Weights of a small audio frame classifier: log mel input, soap at rate 0.0032.
Rows from block 10 of a small audio frame classifier, named by matrix and row number. Rows with one number belong to one channel. Each number is 200 + 20 x the weight over its row's rms, rounded and kept within 0 to 999. All counts start at 0.
After each channel's rows are labels from the 100 clips, of 14848, where the channel reaches its highest value: "responds to" is what is common among them; "peak on" is the class under the peak. Only what is clearly more common there than usual is listed. The data: synthesized solo parts of chorales (CocoChorales). In brackets: how many of the 100.
# convs0: first width-5 conv (model.blocks.10.convs.0.weight, 144x144x5, each kernel summed), inputs 0-143
# convs1: second width-5 conv (model.blocks.10.convs.1.weight, 144x144x5, transposed, each kernel summed), outputs 0-143

convs0.52,219,209,221,158,222,204,212,177,192,202,209,206,188,193,187,199,220,180,200,210,224,201,194,204,202,198,186,216,162,213,207,177,157,214,260,189,214,209,187,189,244,238,221,206,177,183,169,192,214,178,222,179,180,229,193,188,220,186,252,201,201,211,216,191,205,209,232,199,212,210,186,245,185,256,167,179,229,188,191,178,227,177,173,176,216,202,178,185,189,214,210,224,199,175,198,186,174,197,202,191,188,173,227,174,180,180,248,195,185,171,211,207,187,210,207,180,203,211,223,191,209,205,179,196,158,202,189,207,211,221,203,235,208,204,211,193,184,197,215,219,192,216,198,206
convs1.52,201,149,199,176,208,194,214,161,189,158,215,224,187,209,180,215,200,190,250,181,177,208,195,179,216,213,201,226,169,216,224,215,198,201,232,182,204,198,209,195,191,193,221,211,190,224,186,201,191,216,219,200,239,169,220,233,193,204,180,178,211,204,186,230,211,230,218,160,226,186,193,184,206,183,181,207,199,197,173,200,170,213,188,191,223,167,174,178,162,211,203,178,173,200,210,216,174,183,203,180,223,164,183,220,188,199,194,229,204,199,216,190,163,177,184,197,186,221,219,173,223,200,197,213,193,152,186,185,206,207,215,195,139,212,201,210,207,185,204,211,177,228,218,195
responds to: note F#3 (62); note G#3 (47); cello (29)
peak on: silence (56); G#3 (28)

convs0.11,234,215,190,204,186,211,209,220,194,189,182,222,215,199,203,173,168,210,213,230,266,175,171,192,232,168,178,224,195,220,200,214,191,212,227,170,264,184,211,216,195,180,173,201,228,218,170,228,194,218,200,212,174,211,154,175,203,187,217,200,176,186,224,198,175,192,200,214,196,185,196,188,197,178,169,201,191,171,176,218,163,192,237,200,207,224,195,202,153,228,202,204,217,208,176,181,191,202,183,206,208,187,187,179,191,181,228,187,195,209,174,205,217,200,222,168,223,203,204,197,173,177,208,184,188,187,183,225,204,190,194,184,184,206,186,215,224,224,214,193,189,239,187,196
convs1.11,208,185,210,210,180,196,193,196,205,180,196,186,222,182,225,197,189,182,224,197,204,219,206,197,179,218,182,205,231,236,199,190,200,193,178,199,204,228,192,183,198,202,210,234,202,213,215,196,188,248,202,254,194,206,180,222,207,173,201,215,197,184,224,198,206,200,202,182,162,212,227,181,219,215,170,199,207,184,243,209,189,177,207,220,211,190,189,204,211,236,180,198,191,193,215,185,207,183,193,189,193,254,167,206,176,183,131,207,248,218,193,204,207,239,185,193,189,178,177,181,226,207,224,210,213,201,203,208,187,183,209,179,209,183,206,178,194,135,185,239,211,165,207,184
responds to: note G3 (55); note A3 (37); tuba (34); note A#3 (28)
peak on: G3 (52)

convs0.39,201,208,169,163,192,215,157,229,182,222,184,248,204,188,228,221,171,183,217,171,241,175,155,197,156,221,226,237,187,221,214,190,225,199,219,189,223,199,231,202,217,210,221,201,194,184,193,190,199,199,221,187,198,184,176,183,238,195,193,205,197,199,180,184,186,217,213,188,180,197,189,185,228,196,226,222,219,209,169,185,214,185,202,189,234,181,203,182,215,194,203,199,208,234,210,171,192,222,212,197,196,226,197,198,202,167,220,196,189,145,185,210,166,223,226,193,201,220,174,199,199,169,195,235,181,173,178,193,181,201,202,183,224,197,230,190,201,211,204,180,189,220,188,225
convs1.39,193,210,209,209,190,173,246,197,227,185,235,187,213,150,197,230,214,173,187,185,203,180,172,205,195,210,200,220,202,199,166,184,213,212,206,240,181,187,181,206,210,171,190,234,221,224,216,243,195,204,203,213,204,196,184,195,207,226,222,203,171,171,210,198,216,197,165,179,198,192,210,196,181,171,188,203,175,226,218,223,179,182,217,216,223,226,163,185,215,210,175,181,179,193,193,191,223,210,181,226,162,244,197,179,171,201,223,190,185,188,224,220,194,221,192,203,201,212,168,198,204,209,200,158,222,187,198,191,199,176,201,178,206,173,220,205,219,230,163,174,199,186,185,245
responds to: note E3 (97); note B3 (61); note F#3 (40); instrument: cello (40)
peak on: E3 (93)

convs0.80,186,204,208,182,182,201,215,211,236,216,211,202,224,212,175,215,149,211,190,186,215,195,182,195,206,179,214,198,181,232,223,181,220,176,215,252,224,204,182,201,204,166,232,179,197,200,216,180,219,201,208,227,172,185,199,229,193,173,212,160,199,171,227,190,242,171,195,177,197,217,181,184,236,214,197,199,189,180,184,225,184,219,192,233,211,203,214,196,162,183,204,196,179,211,177,189,218,168,193,224,203,220,232,217,217,191,172,193,188,200,223,204,194,203,215,183,203,205,207,217,192,168,223,162,195,203,204,162,211,196,197,212,162,176,235,174,173,196,174,211,233,190,225,179
convs1.80,184,199,201,168,190,214,207,194,169,214,171,191,189,203,182,213,179,239,173,180,202,182,225,201,203,194,195,198,225,205,215,196,192,180,206,209,199,183,206,195,192,199,176,168,215,187,194,139,187,207,170,165,207,187,176,204,202,180,206,186,181,183,234,193,161,228,194,211,203,187,221,180,231,162,228,198,205,164,181,190,172,205,193,197,200,183,215,198,199,183,216,231,167,183,191,212,207,194,231,221,188,196,223,234,202,162,221,219,182,197,199,195,204,193,159,186,193,198,188,196,181,155,202,200,186,200,178,204,169,200,227,172,202,176,157,183,237,246,242,173,189,196,197,191
responds to: note G3 (73); note A3 (64); note A#3 (61); note C4 (55)
peak on: G3 (60); A#3 (39)

convs0.57,197,200,215,172,238,217,203,218,148,196,174,200,206,209,179,182,223,164,217,204,200,163,204,187,183,192,162,183,207,210,200,218,193,184,171,231,186,211,190,195,198,196,197,184,229,180,236,196,194,225,229,218,221,187,183,206,190,167,148,191,210,207,218,238,223,205,184,217,220,210,197,194,168,200,223,152,211,198,195,188,236,199,198,197,203,185,187,191,183,206,234,216,209,175,214,167,200,174,211,194,201,173,204,205,197,168,204,206,210,185,199,199,196,183,197,222,228,214,211,217,200,204,186,206,161,202,216,175,189,183,209,255,187,187,209,200,226,178,168,174,252,208,228,180
convs1.57,215,180,212,186,198,208,196,180,196,208,180,209,222,181,207,179,205,219,169,203,193,192,208,171,193,190,204,170,195,183,210,188,204,208,158,205,190,227,226,212,197,211,221,234,217,193,183,215,210,210,220,232,211,200,197,170,189,207,230,181,168,178,217,231,242,151,205,182,218,189,218,216,202,205,222,237,198,184,187,210,189,205,235,202,225,190,192,208,185,203,176,249,218,205,193,172,201,149,197,187,167,225,238,200,234,166,225,225,186,215,227,193,196,224,208,210,196,225,221,234,182,178,226,206,197,200,183,239,199,194,166,190,174,180,181,199,204,182,198,154,199,192,220,202
responds to: note F#3 (64); note E3 (52); note G#3 (47); tuba (47)
peak on: E3 (47)

convs0.97,227,189,220,222,168,159,180,172,192,219,240,218,154,189,155,178,239,189,189,215,202,212,169,193,176,179,186,202,192,213,205,193,166,237,195,201,201,181,214,209,207,177,195,176,226,197,210,227,188,197,202,183,211,185,192,211,192,202,246,198,180,184,178,247,171,206,189,224,224,174,173,169,176,203,193,165,201,188,210,192,208,180,205,153,183,210,177,172,190,187,148,231,200,205,236,185,165,195,220,209,162,189,201,195,193,171,219,179,201,210,190,204,209,202,198,191,173,172,190,222,229,205,199,200,216,179,185,187,196,209,223,191,189,203,198,188,184,210,209,204,202,190,214,192
convs1.97,198,167,230,208,204,222,180,202,208,223,220,192,232,199,251,210,224,186,217,215,206,203,213,178,189,209,194,245,232,188,247,198,211,223,207,204,215,221,209,180,231,207,173,191,173,216,221,165,216,200,192,219,214,174,217,195,181,255,230,218,223,193,189,216,188,234,231,174,204,187,216,195,212,217,219,202,244,196,182,214,207,223,216,202,192,206,226,229,186,205,226,199,176,238,225,247,216,235,220,208,208,208,223,218,204,218,221,201,200,222,216,185,205,228,189,218,222,217,215,207,217,232,174,210,193,186,195,174,201,195,195,208,232,185,219,207,184,207,211,172,210,217,215,199
responds to: note F#3 (40); note F#4 (39); note E3 (36); note D3 (33)
peak on: F#4 (39); F#3 (33)

convs0.95,184,186,216,199,200,203,183,179,190,199,244,218,193,164,198,221,184,204,197,177,212,198,208,213,223,192,212,232,194,196,221,182,224,219,199,212,199,189,208,167,189,205,197,220,171,223,213,191,221,194,169,198,159,191,190,193,207,166,181,155,193,170,176,181,218,198,199,209,227,197,205,200,239,191,178,226,187,188,212,209,180,199,199,196,212,231,223,173,217,194,183,229,192,175,199,242,139,235,197,198,233,169,214,204,191,194,158,199,199,206,212,173,180,198,188,234,175,207,204,217,230,207,206,195,202,219,181,166,182,212,216,202,199,248,201,214,181,213,223,184,191,199,141,199
convs1.95,206,197,205,185,228,201,183,211,208,175,210,208,191,182,189,167,189,194,231,170,188,245,220,175,211,197,198,179,164,189,201,201,200,215,239,215,202,192,182,215,209,195,195,206,210,213,223,209,184,214,159,183,201,180,210,170,208,236,198,211,183,195,211,213,163,222,224,209,155,213,163,194,215,168,239,181,211,185,182,239,179,149,193,236,181,209,221,198,208,194,231,190,158,199,200,202,212,238,175,165,221,196,205,209,163,206,186,242,197,243,182,196,196,183,197,223,176,199,200,211,213,198,193,195,174,198,188,194,232,199,164,217,209,189,208,196,177,207,190,191,201,166,185,205
responds to: note F#3 (84); note G#3 (58); cello (43)
peak on: F#3 (81)

convs0.56,186,191,188,208,197,219,172,196,195,180,239,250,172,206,172,231,149,229,202,182,200,195,195,182,177,207,204,221,168,201,186,227,156,195,217,214,222,185,192,217,173,201,242,180,195,189,178,223,218,169,222,241,189,209,198,237,185,213,208,186,194,205,217,160,182,182,200,204,213,201,195,200,195,183,217,227,189,206,224,211,206,178,178,207,200,210,182,203,222,171,186,193,156,207,220,202,216,216,212,216,207,177,235,195,194,189,156,190,185,192,163,182,208,206,218,233,172,191,207,212,206,224,200,192,223,151,207,225,200,230,187,196,212,217,171,199,219,216,223,198,223,210,190,201
convs1.56,215,206,166,185,199,194,150,183,192,189,189,221,219,217,187,180,215,177,204,184,167,173,207,189,234,179,180,230,250,193,169,167,185,195,210,191,171,178,209,210,218,191,203,232,207,174,197,208,185,198,187,219,200,195,210,217,206,231,160,193,189,168,206,212,137,171,188,223,205,190,194,189,200,156,206,198,182,188,200,211,178,186,174,189,162,207,184,228,225,169,198,181,213,170,143,175,209,198,198,196,220,207,191,214,188,166,203,182,199,173,196,195,200,220,160,191,202,183,204,212,187,200,200,190,170,192,165,225,181,213,209,227,235,210,213,191,208,210,191,199,195,208,196,207
responds to: note C4 (64); tuba (49)
peak on: silence (86)

convs0.120,194,234,202,227,202,200,192,190,202,213,231,213,224,165,173,223,186,199,202,197,216,192,209,188,176,212,174,198,186,187,202,225,178,200,222,232,203,248,213,239,209,184,228,204,204,165,257,187,218,178,212,219,178,155,189,176,210,185,191,176,204,190,181,168,210,213,182,193,173,196,214,210,188,160,212,215,224,192,236,181,201,221,168,236,195,194,177,211,214,215,205,179,167,188,189,180,183,203,231,200,197,210,188,181,194,240,180,206,205,226,247,194,223,193,210,213,184,190,219,178,207,185,209,194,240,210,191,191,193,219,195,233,193,204,235,169,192,180,228,217,227,198,199,206
convs1.120,198,200,175,201,167,177,184,200,200,175,192,191,167,221,195,200,197,202,201,213,222,216,212,207,229,202,159,177,207,203,223,195,165,210,186,145,172,196,178,210,164,197,194,226,199,182,207,186,173,190,228,210,194,195,201,185,193,202,201,204,190,198,211,188,186,194,214,215,152,179,209,214,171,179,179,189,195,174,217,215,210,187,164,195,219,200,192,195,196,150,179,202,207,142,176,213,151,197,175,187,202,158,171,182,217,208,213,186,200,186,227,206,161,187,192,200,194,182,201,196,172,224,207,210,215,197,209,208,179,223,169,200,219,256,170,196,216,222,218,218,169,204,176,192
responds to: note C4 (64); note G#3 (61); note A#3 (57); tuba (48)
peak on: A#3 (48); C#3 (45)

convs0.45,177,198,205,187,220,207,236,182,186,181,186,239,218,187,216,180,208,185,229,198,196,209,203,195,207,231,193,185,212,238,215,219,217,181,186,202,187,243,190,191,196,165,200,167,215,183,205,174,225,208,190,204,179,210,183,196,171,184,197,199,198,201,175,241,202,180,181,199,216,217,154,201,200,189,186,183,208,190,174,197,209,174,239,210,187,194,237,163,203,185,183,214,169,274,196,145,158,201,205,162,195,197,198,184,207,212,201,213,208,182,183,214,210,165,202,189,216,207,183,213,220,204,194,164,185,202,182,232,202,219,205,204,198,199,173,179,189,214,196,216,167,201,233,194
convs1.45,190,214,212,222,193,183,206,204,210,215,185,197,194,200,198,186,186,181,180,187,184,249,188,183,189,182,234,221,217,199,194,218,209,226,205,206,170,193,157,195,205,202,196,219,174,217,217,209,221,178,234,191,182,186,218,181,196,204,198,171,188,219,180,187,232,205,185,173,193,215,144,175,158,242,164,207,209,229,192,215,223,205,175,222,227,212,234,200,209,179,169,195,209,169,196,185,188,207,234,222,236,185,208,200,218,207,236,186,211,213,174,196,230,203,198,224,183,185,179,171,221,196,191,158,216,169,177,215,182,219,209,208,222,216,184,220,168,223,216,190,210,175,199,228
responds to: note B3 (62); note C#4 (58); note C4 (55); note A#3 (38)
peak on: B3 (54); C#4 (46)

convs0.111,209,173,150,189,175,223,224,186,192,183,239,198,176,213,177,202,222,177,221,206,190,186,201,209,205,210,180,173,209,181,220,208,250,217,190,194,212,209,215,206,183,179,214,199,167,208,199,206,192,180,203,200,185,212,187,214,210,184,224,221,223,168,192,152,182,173,194,187,182,183,188,149,217,207,221,214,167,211,203,187,162,198,173,220,218,213,203,183,218,177,200,202,192,175,237,181,212,190,195,217,171,208,192,189,217,185,181,200,171,173,180,231,197,192,173,184,190,189,222,238,212,229,173,187,245,149,190,187,193,234,210,185,200,209,182,203,204,213,213,165,220,192,207,193
convs1.111,182,190,165,238,171,200,248,215,194,189,216,241,186,189,184,175,211,246,182,197,175,178,188,222,191,204,200,216,239,182,191,211,181,209,224,195,193,185,204,241,178,176,216,220,200,199,216,214,226,204,185,191,180,185,208,259,183,196,192,214,246,204,172,192,197,216,182,186,223,231,159,209,226,197,197,212,226,201,213,227,235,190,195,200,225,216,214,214,202,235,220,219,158,193,171,173,184,216,201,208,190,219,221,191,225,188,205,209,192,191,168,191,188,219,209,205,181,209,208,237,180,210,182,226,190,181,185,186,205,203,200,217,194,198,179,229,192,180,220,177,202,204,229,214
responds to: note B3 (49); note E4 (47); tuba (40); note A3 (29)
peak on: B3 (45)

convs0.7,244,184,172,218,193,220,210,212,184,218,199,194,158,176,166,193,219,214,200,217,226,190,196,187,196,219,193,179,182,198,186,196,220,149,189,182,168,175,213,193,181,190,217,205,187,192,218,190,183,225,206,225,225,205,207,188,223,181,192,216,192,180,208,209,225,214,185,238,204,173,227,188,182,187,211,204,182,199,190,193,200,190,194,188,190,218,149,179,212,177,211,188,218,179,175,215,212,195,187,213,166,180,193,192,221,221,241,183,189,160,223,212,194,209,201,169,201,137,187,202,248,218,229,224,204,226,235,184,194,190,177,224,205,192,229,207,181,208,168,203,184,173,191,218
convs1.7,197,160,221,190,211,190,204,214,222,218,160,196,144,226,173,221,210,188,207,212,189,207,212,212,196,186,194,225,193,187,148,205,189,218,181,172,211,209,199,203,186,207,213,176,195,210,212,147,219,182,193,195,191,185,199,229,211,207,216,213,201,215,194,202,192,213,196,180,197,190,146,193,189,213,204,207,181,189,226,239,190,210,231,221,204,194,150,233,211,229,167,181,204,205,182,209,221,237,209,226,204,197,222,183,213,181,220,205,164,190,212,227,204,208,180,213,192,190,213,225,185,209,215,230,188,186,207,141,204,165,183,210,187,192,204,227,168,206,162,216,213,200,221,202
responds to: note G3 (61); note A3 (60); tuba (49); note G#3 (40)
peak on: silence (29)

convs0.89,215,197,223,214,198,199,170,199,187,216,229,197,194,219,216,194,242,156,175,167,192,214,199,209,169,183,202,192,164,232,211,201,196,183,160,204,179,220,194,185,194,193,188,198,195,198,191,189,221,214,205,196,239,197,187,205,219,226,193,196,179,182,207,195,199,255,212,149,204,205,165,194,209,211,200,206,192,193,174,188,208,166,238,176,206,234,215,173,231,186,251,196,187,179,202,198,194,211,177,244,189,169,199,210,200,193,218,172,171,183,202,205,181,179,172,195,198,176,231,221,210,230,193,207,187,201,232,205,211,201,189,179,226,220,202,157,179,207,190,198,169,233,201,191
convs1.89,180,221,204,198,227,190,148,199,223,177,234,180,200,182,203,185,209,184,168,174,180,214,212,182,181,208,220,221,186,200,206,205,195,219,183,213,209,189,219,181,175,179,186,240,187,194,187,201,215,190,191,193,204,182,213,201,194,228,204,209,186,205,174,218,200,209,183,195,199,204,186,204,198,189,170,157,180,190,173,205,208,196,212,145,193,199,204,169,222,162,181,210,153,186,225,205,200,230,185,234,194,178,201,208,236,179,200,211,178,153,234,198,162,175,226,181,201,158,199,226,235,207,219,225,192,211,215,185,209,207,189,229,183,196,153,190,193,212,204,163,201,206,180,195
responds to: note F#3 (100); note G#3 (59); tuba (59); note E3 (44)
peak on: F#3 (99)

convs0.73,190,180,239,223,217,181,169,199,193,215,196,223,189,173,261,189,234,195,203,200,200,204,181,165,209,185,190,196,212,182,200,174,178,221,177,202,199,218,214,169,163,196,171,191,200,191,224,153,191,184,222,210,220,207,197,232,232,206,217,200,167,175,191,176,225,179,204,208,212,195,205,189,204,206,194,178,228,209,191,196,213,192,221,194,197,184,192,227,189,204,231,195,236,196,204,192,190,212,228,169,225,180,194,184,193,174,207,206,223,238,191,202,186,226,176,178,183,189,241,196,171,171,183,213,172,184,231,211,201,209,218,201,156,194,223,198,184,167,160,219,214,169,204,207
convs1.73,217,194,192,174,203,194,181,214,194,193,215,173,216,218,213,236,185,188,219,200,220,207,190,191,224,202,170,184,226,186,190,205,187,204,219,193,219,158,209,195,192,196,157,238,202,185,259,211,197,183,210,193,175,189,200,206,204,203,212,184,152,200,161,192,174,206,234,199,271,204,212,215,197,204,192,202,193,194,185,201,241,192,191,214,184,180,168,194,175,217,212,216,194,199,207,196,165,193,222,221,156,211,168,206,200,176,217,213,177,195,210,255,176,206,217,218,188,179,175,222,204,192,196,209,201,197,205,209,200,177,223,244,211,175,228,197,213,186,159,198,220,192,196,203
responds to: note C4 (84); note A#3 (59); note G#3 (35); note D4 (33)
peak on: C4 (80)

convs0.42,185,172,165,195,184,191,194,214,165,171,195,226,144,199,192,205,195,205,220,169,186,184,217,200,175,233,185,218,248,210,247,171,171,190,203,196,214,199,225,191,217,189,186,205,203,198,232,216,235,183,217,178,180,196,199,204,209,208,203,202,192,201,198,190,201,183,173,224,161,171,212,206,214,239,182,210,188,190,157,200,215,208,199,202,160,222,211,201,205,162,215,197,183,176,170,195,193,160,204,197,182,196,182,213,180,198,194,195,222,209,139,220,213,207,210,191,211,219,176,190,205,221,209,183,237,197,193,227,232,221,200,189,208,198,184,162,182,175,204,175,212,201,179,215
convs1.42,218,187,195,212,221,224,190,218,199,198,209,198,163,242,208,209,193,220,189,192,200,183,193,217,211,216,181,207,227,227,252,199,200,203,167,213,173,177,209,171,181,206,219,209,188,195,192,186,193,186,170,220,201,200,189,210,229,213,207,226,225,178,191,177,202,159,214,171,198,177,200,191,199,189,218,219,195,179,185,266,193,195,206,236,187,198,189,203,155,214,166,179,215,185,183,205,186,207,242,187,200,204,181,162,175,228,174,215,185,229,211,220,196,237,160,196,223,206,185,233,189,228,201,208,215,221,208,193,178,189,241,205,215,181,209,203,190,213,170,201,217,191,170,173
responds to: note G3 (68); note A3 (62); tuba (45); note D4 (35)
peak on: G3 (59); D4 (28)

convs0.82,211,224,241,208,186,202,185,184,193,212,176,212,203,189,214,224,207,202,243,190,166,191,204,228,181,166,208,215,176,209,206,217,180,171,194,204,229,179,162,175,191,248,229,214,220,166,206,210,172,219,208,219,198,236,174,213,183,208,191,219,222,236,221,192,232,162,221,211,210,192,205,187,242,189,171,181,228,206,240,208,197,198,208,190,217,210,228,187,199,236,202,207,201,236,221,214,209,179,195,203,220,218,211,228,205,212,225,164,209,178,191,182,214,216,180,190,242,208,188,184,182,181,244,217,216,217,192,185,194,206,210,189,202,210,201,197,192,187,194,190,225,159,200,218
convs1.82,169,174,184,207,206,199,213,189,173,194,186,224,192,199,200,199,187,233,167,194,186,178,223,156,187,181,180,172,173,213,173,194,208,168,207,185,195,187,194,182,165,188,182,212,202,206,180,185,179,171,187,184,188,206,188,238,180,191,189,193,169,151,190,201,198,225,157,173,203,206,190,217,204,198,232,200,207,190,198,184,227,230,178,195,203,177,229,185,211,185,162,208,179,178,174,155,200,190,179,207,148,205,167,214,188,172,219,199,153,179,213,204,190,171,176,196,199,181,236,187,197,193,206,176,183,182,171,181,199,178,177,197,189,188,207,201,190,218,220,192,179,185,207,174
responds to: note F#3 (57); tuba (52); note G3 (41); note D#3 (31)
peak on: D#3 (30); D3 (29)

convs0.65,204,219,189,191,175,191,220,209,233,209,213,211,188,196,216,171,197,197,215,192,197,202,179,236,211,225,189,223,189,179,238,167,236,171,206,184,190,178,186,197,212,192,208,167,202,224,214,231,209,242,218,194,226,203,200,177,207,160,168,162,210,206,208,192,214,217,243,196,230,167,221,200,206,183,204,204,199,183,217,183,199,203,224,193,196,165,233,219,232,210,211,197,217,204,170,205,181,218,179,235,200,188,187,187,219,221,213,205,167,196,217,195,227,191,208,204,204,180,158,209,166,200,226,174,207,194,194,139,237,168,190,205,205,219,195,176,172,187,196,203,196,198,179,230
convs1.65,195,195,252,240,222,184,194,166,192,209,170,230,181,170,229,212,198,235,239,176,194,220,227,160,215,193,183,202,206,184,176,173,166,211,179,210,211,198,193,173,187,203,199,164,195,189,158,189,216,206,198,198,179,197,176,179,183,195,244,194,224,189,206,177,184,190,181,218,151,214,206,244,175,186,188,224,219,197,217,192,199,210,211,213,193,174,210,175,174,189,200,198,219,223,200,209,178,210,219,188,221,187,218,231,182,189,172,194,191,202,191,207,223,200,207,192,217,217,194,204,178,192,195,208,184,188,235,229,214,167,196,228,174,206,209,189,192,197,162,176,194,157,198,201
responds to: note C4 (49); note F3 (48); note A#5 (37); note G#5 (29)
peak on: F3 (48); G#5 (26)

convs0.84,202,206,210,202,191,200,175,191,193,215,216,171,200,210,209,213,198,198,196,195,224,186,213,204,182,203,236,223,194,194,190,217,147,184,171,208,241,180,205,200,192,188,190,225,205,188,211,196,217,211,195,217,162,182,172,212,199,208,147,210,184,207,177,160,213,184,178,194,180,212,220,201,198,195,175,194,176,193,247,183,215,174,197,214,184,206,170,234,168,222,223,184,180,178,196,210,172,237,197,174,203,181,155,205,216,218,229,179,235,212,186,221,180,189,218,175,208,195,214,182,179,169,171,195,197,155,223,215,191,193,187,194,171,218,187,206,213,204,225,198,228,166,235,227
convs1.84,172,214,210,227,203,195,184,206,220,240,220,202,200,196,216,180,196,206,191,184,209,213,208,218,176,213,206,205,216,191,179,189,231,225,181,180,202,225,213,202,166,181,189,165,251,168,174,203,193,236,182,203,216,183,224,193,209,180,198,190,200,190,196,197,168,212,236,184,233,186,202,188,225,197,203,194,221,179,224,197,182,206,200,192,228,212,183,216,192,193,184,219,206,169,236,228,194,259,197,197,194,198,245,183,204,197,220,214,211,192,211,209,203,181,196,181,204,183,197,177,267,168,180,170,165,192,210,218,177,178,179,195,167,194,224,182,174,208,198,183,202,178,227,230
responds to: note C4 (58); tuba (44); note G3 (40); note D4 (34)
peak on: C4 (57)

convs0.32,198,208,195,197,220,189,218,220,203,235,175,208,208,192,190,202,201,185,196,211,199,199,204,213,185,192,195,214,186,210,194,169,202,216,214,200,201,205,162,227,212,213,183,197,165,251,218,201,185,155,170,190,208,218,186,189,215,220,191,202,192,196,163,169,202,160,190,201,193,195,227,222,174,201,188,226,241,179,150,200,200,198,196,195,189,212,200,210,214,216,213,235,252,184,205,214,202,211,186,210,198,184,190,232,228,215,201,204,182,216,182,182,153,199,248,157,224,190,200,176,176,215,225,204,200,181,147,202,216,197,240,230,184,213,180,212,203,178,196,204,156,208,197,198
convs1.32,210,219,188,214,200,201,197,183,186,200,190,197,249,222,187,218,213,150,194,192,188,195,208,195,206,185,207,217,146,175,165,215,183,159,202,187,202,200,185,188,177,210,225,196,225,208,260,198,191,182,198,196,187,214,191,203,194,206,198,219,198,208,205,212,231,204,206,199,244,189,237,203,212,171,186,233,183,211,194,201,208,192,216,185,184,199,173,221,168,193,184,224,207,244,211,185,194,158,241,204,195,202,175,186,203,223,209,188,231,199,211,210,210,198,220,178,183,203,203,206,201,245,204,163,188,180,215,194,189,207,198,213,203,182,202,187,184,153,184,212,176,235,175,254
responds to: note C4 (100); tuba (60); note A#3 (49); note C#4 (39)
peak on: C4 (97)

convs0.141,174,223,200,208,215,210,139,226,225,206,192,219,210,198,177,219,201,205,219,210,191,198,204,208,192,180,253,196,197,190,208,243,196,168,205,196,231,216,211,211,191,217,195,195,210,235,167,215,204,176,162,166,189,194,155,212,199,222,179,206,217,151,197,199,229,190,207,172,208,200,185,169,205,175,207,219,221,208,227,191,230,189,236,205,239,209,198,211,236,198,185,189,176,216,188,210,206,240,191,189,193,211,198,192,203,217,177,210,196,196,191,222,181,238,229,197,228,170,203,200,213,224,207,203,173,190,198,196,199,201,169,226,199,233,162,198,191,197,200,191,244,187,202,181
convs1.141,204,226,166,169,178,196,215,218,197,210,238,189,183,210,180,211,201,203,175,189,200,211,188,207,188,204,205,196,199,197,182,191,214,188,205,211,197,206,185,260,194,168,190,219,189,182,189,210,190,215,194,169,177,173,193,200,178,192,213,194,194,177,209,196,203,189,181,172,188,180,178,211,215,210,245,189,217,200,148,198,209,167,196,193,251,157,203,166,183,152,184,202,225,200,199,201,206,200,204,192,229,210,195,175,220,181,200,186,198,208,213,206,178,207,204,194,182,164,178,183,217,193,229,206,188,160,174,189,227,193,195,228,228,192,200,236,188,235,171,185,183,226,153,241
responds to: note E3 (84); note B3 (47); note F#3 (37); note G#3 (36)
peak on: silence (72)

convs0.130,171,201,222,194,210,199,207,216,212,175,210,211,220,164,182,190,245,173,206,220,205,199,225,224,181,238,187,181,196,214,188,208,181,207,260,240,200,181,185,205,252,198,196,202,217,255,218,180,243,215,206,186,202,218,214,236,170,190,227,180,189,208,209,179,214,191,211,196,220,214,189,201,172,182,210,163,154,195,207,189,195,184,213,192,188,173,208,183,204,210,203,210,203,221,206,197,168,209,218,206,161,196,210,197,198,211,225,199,187,179,205,207,216,170,191,179,192,196,209,200,195,196,184,211,203,191,164,191,211,201,230,185,191,144,212,224,194,187,209,207,230,229,241,200
convs1.130,198,178,138,178,213,194,201,163,181,182,219,199,248,178,195,202,196,232,229,186,172,183,209,191,187,215,215,209,227,218,237,211,231,194,201,185,223,207,244,183,211,189,204,206,219,217,208,176,164,183,210,212,192,191,153,189,185,200,251,192,219,215,183,221,191,195,211,189,208,170,185,194,196,205,184,178,178,183,209,240,188,205,184,185,179,197,208,187,200,165,193,190,202,180,176,201,167,177,211,179,226,186,209,221,187,194,188,208,224,210,199,141,212,193,171,197,240,205,222,203,215,165,194,221,207,203,164,186,194,216,201,215,224,177,204,180,178,189,203,214,220,186,196,200
responds to: note G3 (60); tuba (53); note A3 (36); note C4 (28)
peak on: G3 (25)